Weights of a small sound classifier: log mel input.
Rows from block 3 of a small sound classifier, named by matrix and row number. Each number is 500 + 40 x the weight over its row's rms, rounded and kept within 0 to 999. All counts start at 0. Numbers have three digits each.
After each channel's rows are labels from the 100 clips, of 14976, where the channel reaches its highest value: "top examples" is what is common among them; "loudest band" is the band of the loudest frequency at the time of the peak. Only what is clearly more common there than usual is listed. The data: read English sentences (LibriTTS-R).
# c30: last pointwise conv (model.blocks.3.c3.0.weight, 320x320x1), inputs 0-159

c30.53:466485541489523487461454497526486565546460476473497495447511453487464497487496510492439475557475480532473484450480500512522499493507517518495502481498481479523491500479508497521522490490497485467497492530519469539481505505489522472518532492513458497471481495521557519528472522481493465533476495483515493486483515493426549492496498447500594497554487492508542469482514490481510484496483475485502605517540484545489470503504485489513470535597549515510572462500462495520475483510501484
top examples: voice: female
loudest band: 250 to 500 Hz

c30.37:482524466583476514557509522470573514475542521560475594579529558462535552578566532511512539469564579519492485611482516555480469576469508484465548471592498538540526526519440539491511479436512570535590595473469477539473462465565454450573475580449587501571490570538514504477558582550558581479585483569520550538506502555564511469521567569575499571525524486509505543518518589583503610508544611519505505548502566496470606507475484515464484498457555511569486499497546510470510531520457572
top examples: voice: male
loudest band: 2000 to 4000 Hz; 4000 to 8000 Hz

c30.175:458484481525457544505459553487425459474570496513450672488553485473486585438496545472438486481461646455468472509488564561501448610489433461462583468625497467498450461464401575511468479416492626579640622410485468493449448449464450476569499618453510475510500490474433454505430500515512504495534411510501512506472466443489446404472453486515496510489503435463489493494553479479487521503433502561481484503472509503401468497424482502477513496461516545496489539459502508485509562497507527
top examples: voice: male
loudest band: 250 to 500 Hz

c30.258:507511475600487470485475522482658540473494517601489528549525560488494505659613534466500488485617513550476486563476509530488470550486549496499519464524511532524625580529444537506497489443506515473542544483479479507474483487625465455536492529464554514549484610472493519519571558524585592511594441542530543547504515559505502491499636544610541545533545494522479504537484621538516556521540558500502522557506601515507612500506469546485473506499548512625525497529522513495497512527482564
top examples: voice: male
loudest band: 2000 to 4000 Hz; 4000 to 8000 Hz

c30.109:613501657492489496451454500679501543641511510468458494453465481470481534506509460460508483583496511482462458442529481567680484487658494479492500467505588497565487507490540469581563454554594522520503500470683445573652481477504506558509671509588493504500513507510451481463504488494488513485488481501494523513511486555504486517482512515492484496513485455490490488472463517498527506496538505477493497465484486487503499455440511516563519498466472451489425485510519499439498474458522497
top examples: voice: female
loudest band: 250 to 500 Hz

c30.90:466487503565516523500478546491604547474515500597519542553560571508497506614587561486506489490592532541484503551501535517501514535486559515518536496530471538490601576534497570477462509502489525512545539445494493470450520513592512508530498536471564504569467575476456444508523565536600545482575440571501530530497455509510438494475603539604525545496501460488445514482498623537488582507490577497503487504454596505441583514467441503476462461494573511617525510476504494509498526509465560
top examples: voice: male
loudest band: 2000 to 4000 Hz; 4000 to 8000 Hz

c30.104:489511521498449518484443449529480506532476494468434493471423468422508494485500430498500510523476485474444433464521443524510461510506516452442441447504468514522448483494558448488502421558489504538510496493527439501515442446492537549534527510499436459445515475517543524520483510478467501525469528464463500509472522467481573508508477488470541482535433493501537485465508471507454484442502465500451568461546470531493486498497527497480498505531532498471501468435478491508489465502534485
top examples: voice: female
loudest band: 250 to 500 Hz

c30.218:559505677487458490460487487689504494645526486490457492471462491455481534511512452474483495589503507461471466457493500576671484501644480463464488473509544507564484489490533461567570462537552516516504493470684469595617462461512506521513665520588492495493498498491488483467507491481488482473495478508504508505528504539492506522482504505493507496522499475507511509488465508509522498506504507479505517473492469493495519464464511499568521485489494445489456489503538520471528482477516500
top examples: voice: female
loudest band: 250 to 500 Hz

c30.47:458452533471405493466349438515479465536497479484354497475410459341483473469469408473462464548470494457344311445448465518515396504496456415371441394500470497477452459482481440478533384473464502482517504548522310483488354372475493449509516505489512467483498425499485540464541519504480465449485506487477478493487493477513514525461477530480488462493556508517474490495513491511478504503474504509447479564506460497552508486512470480492471487481513488469491459485462494493462506473497470
top examples: voice: female
loudest band: 250 to 500 Hz

c30.107:468469508502482547485450433505492527505455498509469472500424502463505452492512419503496516503510462509457429477552441498487491497480542490469433453486433529452485516535574443428480459578470465562479492488492435434481473480506558583518485505501487445486519515489471469528487468471496500530501520497447490538441438457494516477521495483489510484456468475461463475445508485478452469429538481515436467496477502528484508501469535526482489457549478508488500495442461470522477461476550502
top examples: voice: female
loudest band: 4000 to 8000 Hz

c30.60:489493472561494450474482471469671533481504524624485471559477550493462491671602487453514478470615484556478469570492476471469485474480581497485488477470500525507631586530481480503484487471508474425476466471473469487477499489636503471460477469457523491524485583461527515514568558505556559491541449506488508541483537562507520506527634532591550531522529505511485505534462642526510552490513565459475524539518572516500615475507489539485502512500528492585510480517529522502453487540473518
top examples: voice: male
loudest band: 2000 to 4000 Hz; 4000 to 8000 Hz

c30.286:598494642493472499478467474672512522617522493492486504465454474483500535515513451498504507567502521477474449460520496565671494501665482478486481463507575514564469496498533464589521465551583523515502499480674453597664493481534514544505637533622480491473497499501499489455509497491494492484484505499504505496519512570505518522484522502495515486519482482494511497503456507525553509491528512475485508466505476481477522484461496493569513516518495444509460470531537508485501465455490489
top examples: voice: female
loudest band: 250 to 500 Hz

c30.121:522465682466467501476429458649480493654462502507475462488454478471468484480497437488485474635501463475423410477504480546642493477609455484482458453469537496548465457489507453591638465519541481509476466507639404577583472480485481536491654496518547488541531515517486554474511507491527509448534507544487529505507515501520537488469508538515515533523489452557486468456493506503470537515540519548479517518529501511529507497419490498510486543491501502504485504459495490443501520471533551
top examples: voice: female
loudest band: 250 to 500 Hz

c30.55:500484538470489508467442478531515516543501509508484492473473454473472523508494464492539482539487495496460438473527484525537501500527511486481476464497483500527466510496553475509534463559509502541513504515527436530518488492502507559533534525490483477464499503508593554502490528501496511510495520480475508460492580478472607541445505506505557499556428524519564479470521501554446510476497517500464576463572493519502537514511459443477489527540554522502519475455462484516483486518483496
top examples: voice: female
loudest band: 250 to 500 Hz

c30.151:616498602494458520448485527639531478598579469480478555464513486478461599529501504451511473558500590430466487451484508602628470533633503451477534458563588495554469482463522521580548465526601575513550547444635492572642471474512509507538622561590495517482564493502489497464514457467469527458441461478537518504524498610447494572555519476471504493522515516512498495479424508499547453506504476432527506485499464505527515436516547504559558498447451428481448466540533510435515476519551473
top examples: voice: female
loudest band: 250 to 500 Hz

c30.168:474469468535461552476442558492448468463560476506459710487582463488455596456514577445445462462470674458444452500471563573493442622484442451469631466646509455481451458466423602485478466433492651563657649407492451458467466454475464463577481627477499493504486466487447481502472488500480488519499403520514487479492514472476484407532453467462516477492502452428495515504501462486506493518422494505505522510479491491409492481448481521493500524482489499459503521464483515488509511515490494
top examples: voice: male
loudest band: 250 to 500 Hz

c30.170:473452502397487529482482469507457485498540475477504486478449493507496525438430429485498476508476509506490450458529490463502504442492515487493476511474479494457471487492594443464439489574497507544472457411505486451477503509435576551440504464502514475518573501491499457537458487484542536562552485522519510532490459452482479474519473497528504534466507493454484516493579470435472500491485502580486438477460531533440454555495526526463542446541476573514474535432548509561529558493560546
top examples: voice: female
loudest band: 4000 to 8000 Hz

c30.23:479493476591497513482476520491669575466524520628498554569520554486488514682627534480516489443611552541489497558495511534491483560495571509503528491564489542493631604541487544493449490490513541512549563470495481487474492494665476489545491539500505496505466588438496505502552568504610546516593477511483528495485512546511478506456617518629528547506518490504493494531524613532497557481516545526490536489504581506469580471496475507498503473528553516621531477486517526515479545530473577
top examples: voice: male
loudest band: 2000 to 4000 Hz; 4000 to 8000 Hz

c30.259:478505471575491478498496480475626522472572532616494533584483555485500554634589471496498493455615549550497468595497493503483491515478560501491499507527500557515597547564480487507467497469507542476526522485481480515466491500621487468522479528470538479525491573498510518520566573500556552509555497538490510541466512559521510498535629541576516533503529495534494554548463643577508564488531589439480532517525565523505630501496503526488529508491539484597503458523527589508457467540481533
top examples: voice: male
loudest band: 2000 to 4000 Hz; 4000 to 8000 Hz

c30.310:520453514471545536453482515522503561508466474478548496449508445549454477486484510477478472523468475570495460438555491504518554489517552551546501504489507452472532521472595508496488532603520487541494492479522489476525556554491572590513517495528496514504560504494529471542466509491503497539495494497512496542512505465499526460517501499493547500509512483461545483464542492462509504505466505526503539536517498570470483523491544513523501508568520542501532509490512497534499530497564506
top examples: voice: female
loudest band: 4000 to 8000 Hz

c30.194:467490438607482519455466562467583515435567485518464608500568500483473586600611570431469475419542602497457487510419557543467470592471510473471616453604469484487547515487407592469417471383489582548596609425457460475467472472595456383561465570458558500544522565446513477487495546517560561542557435548528533561483495540548519471498559522559525555504500485476523542505503563536482565496524553536494531532500565526433521456477553553471536486504524507566488499477518532507511532527511556
top examples: voice: male
loudest band: 2000 to 4000 Hz; 4000 to 8000 Hz

c30.220:471452412481566479445479512402514605409507511484521477454527411534439516509493524479454449475465478576472481475495522415415520466391525558531546494469446444451472531454527511453430528517417480465468474461396482456431535544514537508481403458443499453493501492473558491504446574517495546480470478516454512535435541456479553473478510493496516524492429478484536543452529513536442539432471532487446556452540488533431487526478497470413546469545557534503513431427480558534458498519497493
top examples: voice: female
loudest band: 4000 to 8000 Hz

c30.136:478490472468494495509485437470492437467470520497514400504455495504492446485473441470595482458493418512489461507524456435473506426470524503506400504411493492476502507488503421480518515508490438461405416600471482494475507519460504502442476439459445546468470442480550632467585442475443462490444523477503482370551567470488552625432431493453500477482523564545499466516457433528486395537550401461542484535573451458633484488570411429486459554475455468448543508560483451489506446484440450
top examples: voice: female
loudest band: 500 to 1000 Hz

c30.34:447526470527457513507513551488440447465624473481465607499559501479516638455487544468409511440478642445510513536432556533483454575493420451467624485592472490537397429482394562502429478384480618548582589373482503517457459457449436410540485564478490494499504502460503431505437483471474491542486449530523487486472494481496493418527442461471524522494488469428501585477512448506490471494440485524508523494490500526399477489442536488487566474505480501483470487469532579493516528548495502
top examples: voice: male
loudest band: 250 to 500 Hz

c30.25:489480491535495509528497489487595538484506511583481501576487557486515505590543478491511517500589505532514479582495485489495484509480521503488496480501513546501567527543503482502493494500490507512497503461487484517454489480558488497487486489465528475525495588477509492504535553516659624486662474518485576538455494526509478457498591524673499621531502470518521492512589597522494559463533553595467500508498650519451566539461496517471510482490533589659513480483581498491475586511495623
top examples: voice: male
loudest band: 2000 to 4000 Hz; 4000 to 8000 Hz

c30.272:516493534476545537475501533541473532525471481462574504447533467570480500456478529493498501527462491542506507420535506524533563508533504556570519522502527489504521499478572527508499538568503492537509506477539518487529572561476550553520531522550471486480568494525504492536488491509474492526470514491495478540511478478479528504564478494462547497515488485482517483470521468462495476487495468511493569511515480555493472519488563526513501500589529531474556504492496483510508499485596490
top examples: voice: female
loudest band: 250 to 500 Hz

c30.315:410412476470514517437410451450486568481486504457478500435442400451450480488465447495519456509425476536422364419506473481440495495411517521464452469499396442420457523443527437446503463527431498507499498611443405420395471482507499516545458501448439536431436469485511562453568514488470528491465523449499456391524528469477542579458485509475510470492497553535502488494456479580461471518514483477506525525541486458605521440551387440458479538510523461484562466525474489496473476504406477
top examples: voice: female
loudest band: 500 to 1000 Hz

c30.237:492517540496477497473458491530490504517522492471481516458497464476484545488486499499516503530470513480441480449508505529531475512522507473481523441512493490549454493481533496518500454551521522515521518506537452539525485479486524543535524528515471500469495496483582553501500524496485524492496495496494490478515564460470596528473492482495532501564463494527579505483509494526461497494463502508505608484604485532501512494483484471476509529542550513496517496463477510505509490527504501
top examples: voice: female
loudest band: 250 to 500 Hz