config.toml
dataset = "read English sentences (LibriTTS-R)"
spec_augment = false
targets = ["voice"]
loss = "cross_entropy"
lr = 0.0022
beta2 = 0.999
grad_clip = 0.5
Rows from block 2 of a small sound classifier, named by matrix and row number. Each number is 128 + 32 x the weight over its row's rms, rounded and kept within 0 to 255. All counts start at 0. Numbers have three digits each.
Before each channel's rows are labels from the 100 clips, of 14976, where the channel reaches its highest value: "loudest band" is the band of the loudest frequency at the time of the peak. Only what is clearly more common there than usual is listed. The data: read English sentences (LibriTTS-R).
# c30: last pointwise conv (model.blocks.2.c3.0.weight, 320x320x1), inputs 160-319

loudest band: 250 to 500 Hz
c30.45:084169118089133103176132161110094141152093125159097126133096134083114123154073148132166140109151110190167141184076171103151132093123143152144162063109140139164087176172179158142122152105136189115155185196148123174130166134147152098103194155124155166127148141051130158051150157145123137155099087131121119141148155083070160049170057113072146215173134136196080118170141170138151180107179121150137157109145090146113139110108121156056098150091123111118102163161151153142129041179136077

loudest band: 4000 to 8000 Hz
c30.113:084159175100191093197127172077140082075089111097179149161119209133122126090117095174151111163092125091120139128169204145131096156163114191138220137107150186142094158109127151098131151112116130148191134118112129091172174107108145073131110133123163140151186163200146184068119154161162116128105063111172146121198237073130237184192124098152150120137150163123071186164136121114118170095114106167111255107114079121140150186117213219141113112076132166108120106106142224146147147129168147

loudest band: 250 to 500 Hz
c30.143:141131115185099132095093149175170107192143128091124123046153059137152134178155116073146136118157147097150146161136104131130146064135168094135085127136095144149182087116123131130101079147154101153049111109126150118093125105155090137087103149137129111076121146124075132153100148080168087133165114168107118107152087134106074137063129169062154093171108178128163106159128118088139087163139173116158118170138147100120135127181100094072197131084188102117182159111143042082115073164128108

loudest band: 500 to 1000 Hz
c30.277:138191127130119149084130124119195123143105121146093104105069071131166177128123115100142133105137168084165201148111047126078151113123141081105123135117108087131121108105123152118151115138129085152087070101122105087122114110117090149150146144125136053116134110067094085151141096091114072169127137165069091116083063120111073080122150131061065121136094113127124125141155132120134086155177131108128055159110246133159118110157055097077119198121132109107153114129137033128149090108113106

loudest band: 250 to 500 Hz
c30.55:129111150065097102142116140062153153091089127164088079105080135102125106137088163122186169128193119159180133194114163100138150116116164146122123097116115152154085141159076145160112149110110131159137108138145128163142151139141142091084128169172160151180144201044148159098172194120107168142092100127063177132178133140084130054165040164102162131179202215150123132172126128196120155125200115161114172119065089161157149127127109141129162172081135165115129130123214087150133087177162077

loudest band: 4000 to 8000 Hz
c30.278:104165173168118126115120129144179140124089124134108062052155089112149168148113137155162154112111126126137198139116105125131132081141160090106129091171159154113136096101127130149134111130105125141130123086121129130085141114132172119104115143117180090124133124064172112169119117079088080137138134156090074062147088119070079062099132182052113132134062167096180077155199067132145094122104127108191108126176153103098187087131078090017172180134131058040108152057106073176151011148071063

loudest band: 4000 to 8000 Hz
c30.68:109098125176116130116123142140161131125110117128106073030179094130164149136135130150188148101126139116200168164162110115111168105123166067127113074133163149101159102098104119156114075145123108132090132087121134105066144129141167112088113111129193121131126144073163147154110151044113069117141126155093089083158090121083068081089091182052157128166056192100165087135175073133138092121086132145208116132179139096106155102135081068032181126097122064067128129078106051164135040156091063

loudest band: 4000 to 8000 Hz
c30.154:119150162200120135126101107149186148123101125056131047093169083125156148139144105161099132102069134111168201135125088140129117067144167093131154067193174139081177068095123140094115085142123112108096106065128141097073156071134161130069116099150175131117120096100198110142084124056108073126144130154133084069108087137090063115114120183094156108111054132075178091110202062130110119117055128044198097134187111082075172099120092075054181111097147064065124149048079094156179043167070055

loudest band: 4000 to 8000 Hz; 2000 to 4000 Hz
c30.195:125219122122162130088113126111179139112099185176144119175089177125125129160094137130069098179086128079130211107115114137154096131170104137164142097137191095099137136124085132089154127171114114095150096125099177127103109134174196145111117147093141131127160082128151079104134091149119124135099128111165116150068125087128131109125092091123110122074104065094062129106162131170115123113100110112140108137147114122127157125124125131095080112125135118094130140111112166163134100116106093

loudest band: 250 to 500 Hz
c30.141:099135136094098125123151165072085127160108154172103081085093139164122135163094177124200196120174139169200127196108136144138167161128133133131098114091133156174078135179131167191153143144112147146099145196150106189135146156133137119106185185162165198126119170077108151144171175066161172099124139108117148151161103136080136084092011141091175163212177179150096093161126133141148116109180161162135138147134186157143097156151142149129107173083113136121122139110198072130099091199158061

loudest band: 2000 to 4000 Hz; 4000 to 8000 Hz
c30.224:081116125140158109174132115108158129137098130129184070096132150175118131139086144198080112118138159094162142103187234070162125135138156127125189077110163210086151143111115134122056053097103119091123082140143121130132181122152195119108168141106188181154150158165124142086152181093161092106081106085204133138167157074084195149142020129115190112171093172087111120128140137142145165078113129146143202091157129153156125186094185178099135117062119099137103119143133161144124188153182052

loudest band: 4000 to 8000 Hz; 2000 to 4000 Hz
c30.230:115158180162106098131093114119160166102107111116126088115116133106133133142103116177124127142091092157153231154124110099150101097172144116101158082155173147089129120129109124114086113101117167090148142129131173155098133084150183118088142120095210180124139110122195152121105155115135088123103095129182096113120149099074163118130117118123137177159046116117106089098234103142122142074055111121136160092170111085073187122080149136062109135111136073087079174098080172176148075196081096

loudest band: 2000 to 4000 Hz; 4000 to 8000 Hz
c30.122:077155171119148071188081128089148110118088104106169137135143184123108139129122121183122110140119102107150174159142174094140098113190117138129218088129180215110107135115078129115101114092116140123162100134114162124136179098129204113112128131099175175159162151184157150074110164166154073134085054136190129107171189088078221150175098093135152124149076174107096123126163119124121178072077117141126216082136121103114181178099204191090109134067136110100079131113093216140134112158158119

loudest band: 500 to 1000 Hz
c30.40:191175113138094118146074141151140146113142154169127099177097089111163144084129153158089121086153090153145149097093123126171178071092112151133131159154074134146152070186153118106214132160111113109116133157115130152106174113156114171142107112168096101100108115109104118113118125113053086124130144130105100128117109131163092082119141136086144158100096111170138134105095154111082161154104095144125125124134126124126071086106083098106156058135088136137112042169099099131096151102148113

loudest band: 250 to 500 Hz
c30.134:149098091056085115107101155055154137158169185117095116087081112104100065169139151098167167158164100129162103134113159162114141091128105121137128151111123164158099126151108133164138148154122111163094126127150129148066122138134130137106127147150121159128129167071111156114117158098135156099126082090050149112170126098076140070132042140079153116169169195118105131186139120172149154122167150167075161144045080109146125126165099103112136120049168162109148152081172069124126112146161082

loudest band: 4000 to 8000 Hz; 2000 to 4000 Hz
c30.225:120168151104187093144110151125172101115114143045133152089093188085132114144149079107111085166099119118075165153093127155116124127214124130205189087171167148115107130110142146082089114120176133074157098101109156109135107068093143110114130133107149161168169102161164150107141115159185111157110109144154110128133176139120192160170168118174123128144085093100129161134138120120175105104109187127135167128117108127149166178152191191143105220140194099137132146123078181151167137164145163

loudest band: 4000 to 8000 Hz; 2000 to 4000 Hz
c30.192:104172153124124091129080115051153146132132137128146094123181125108102107191099123121110108155099115118150247102159126095149069132190100110149147113190181116083152090073080108130132091103127127101118112112108185134110118107178193100082113131110199162143158134138185130133109145139145108142122059143188113105127149082077176118151101147110154126145067135084117088092205095158122142108081127142171149114164077095108183146112176170054147120113160098072100182097118176179143089194107106

loudest band: 4000 to 8000 Hz; 2000 to 4000 Hz
c30.273:075143167153132083160080111109154156117102095101166091158148138131105133166108122177093117151074125135141207096126159089161098105182148146112197083172160167109143094127112120115087095090109143105131120126141191146107147096158191136102154116110194199136140115164195140086095158119142072123076076111204117110128153095071168145122090140140159152143060133088125076075218095140131164064058114089155179075176097082083184144082169136076138109097155070089065180085075173159172095186113089

loudest band: 250 to 500 Hz
c30.90:144122112105081132125105129159190126136143118132126081167165055092122090123128087132096102124147117094157114110134152115166131095134111154112097149121098139119164082120062121109136119147116072125099098060088152090121147107172120138101053158176099076091099140106107121150126139160098135110130132083101149116155138117105105090104073171131150106124154165113162087118094122100101168169117117154144173143127084129120109099128109102138202102101131169132143082118155125085110141116173111

loudest band: 2000 to 4000 Hz; 4000 to 8000 Hz
c30.115:073099130161177087146096119132162151119103086043172129171133182137102143147122098163081127149064123135112180116119159102166076115164131159151205099181161178118124075143125113074053104089147131095108115129146168138122128069145170125121166137118166193158144121208188141072110149121157093122064077118197106126110147098104163199135079134142153141124069112111113130058176122121095157057066125071150160091165145101118176169104194158082123096078146077109103138086088192156181107151098082

loudest band: 4000 to 8000 Hz; 2000 to 4000 Hz
c30.242:088197151122135122115101106070153119076099176160120096106104175104087105158101142120117118183124101086143204149094132137129102116191109103122142046152183104094108160114067147123081099138114120101161071109123184128082120143137191124092134122091198155132181147130159117082126133145155127110085090119177148117119157103076195115145052113110109123124097124077067110149191102162153134071070124161148142117140075111117167152110177176078075165112146114077102158097126184178129079153121073

loudest band: 4000 to 8000 Hz; 2000 to 4000 Hz
c30.36:135197213105112087163083112085147119055065121094108132114079150096113130116111129144167112137119084152128218195103134107126112096204140129088160102105166171133110170121093150107072141098107135107194084118106149154147173068122162102086092147046200156141182144134168153092102157177143068159096059134154121110153171081079191115156150052131099149163069153141056118150194109164118163099119100131096170079110137077103200147080155177087053181116145088107078163123078180175127078170125154

loudest band: 2000 to 4000 Hz; 4000 to 8000 Hz
c30.168:109123121121183079136090135088166144133111114069194149126141190124091133176104109114059108163100141100132176104162147098156078118189094160161188107147183164117114101121101112092066080108145137089098107105112183120150123070167205125108152151082159179160172106202166102058135121129204087141079079122205106116112143084091178202165083092128136110120082111065080143092161107151129137088088187094137161134133112139160185211165203184073095096069210107093138189091080177154166080149123101

loudest band: 250 to 500 Hz
c30.218:129118111086105110164176098121096116154151138120115124082167139113135140122146165143060101089127138156142115128125136089108127130101081113122151092109123138112085137106175089121082074082142182077103174161127104131120120113122134120137139134096170149115138105124095087139167083127160192106152134124161119148060131126053161138138081092193102178079154069136132102108155162104173119096129164112147115123156167179158120153135125140171088114117145129160121147166136152148126160074158129

loudest band: 250 to 500 Hz
c30.17:155176113084093136058086151131147088182152148108092145069088085112151100164137133027141149145150115087117199127131064145094144068198106118143044100107099084163108090143139095159112115139139070165055095116108146117117080109114107144113114125089152137079167114096093132119101125126178086139124124122147076112141105087108138109103120065062130095176072134124066094179150105128153133135150171160075118164097158089143159137189158174057077103119189100083161179100103092099100088183111119

loudest band: 2000 to 4000 Hz; 4000 to 8000 Hz
c30.41:105119116116154079135118123072135148144134126095150121087141169121103133171128143121047119158124136115134178119167157098163110133180095117159161077135167146108091098136109097116049060104152144076098098142122168138116112100152170125110160146092214179152174129161160112079151136121182092136086043131206102130111158071035204150155043113123137128145073114083079115098174134159148149070090177147156160121160122152157175200140202177071092109056180089112122164118113192167148135161150079

loudest band: 2000 to 4000 Hz
c30.97:086186187063097081176085149082124134109072120144125110132113154130107120145089157163169149163150105165155185177136171126149150109170159172117148082114150171159067162167109138151077152101097161143178125162145165177166185123139170119092149156098193178133173171116145185094129183153134105137081034126155139111185181072040189093156057102118150176207090182154075083163182114170139189076133110153102205099132124110129172153115164183059090179091127103081086152102134173167121078206160083

loudest band: 4000 to 8000 Hz; 2000 to 4000 Hz
c30.178:075100141120137101160109125121158156125096109103145096140167142138112138139088120215077117118112130130160189114163190077174140123144154100132191083156158196096154094138121115105066078092097153122114132133157155141087153108176197133105187116131170189148123143165157157096129185104111090108061062081174118116146148078080150145127035162100211136145093148092132112084163111123088172078068063128169187061196108123130123149063156114087192087060095096110083123123120135145145141143144059

loudest band: 4000 to 8000 Hz
c30.165:149097098148174111129112140113102129172165162145105117076072157124112101148123138164097154118160105156142122114063148113132198144138144079138132074162178144136130146149170130135137114108131150106093143181139114174024111173135183127114215130133171233094118148094162164118089183061110146070113076105156138136133153094043176085079024138124165159183128123108099062125152121165173144080075111159179160074160147090086100105070151105135097128077071143123070112104156132178149153169155070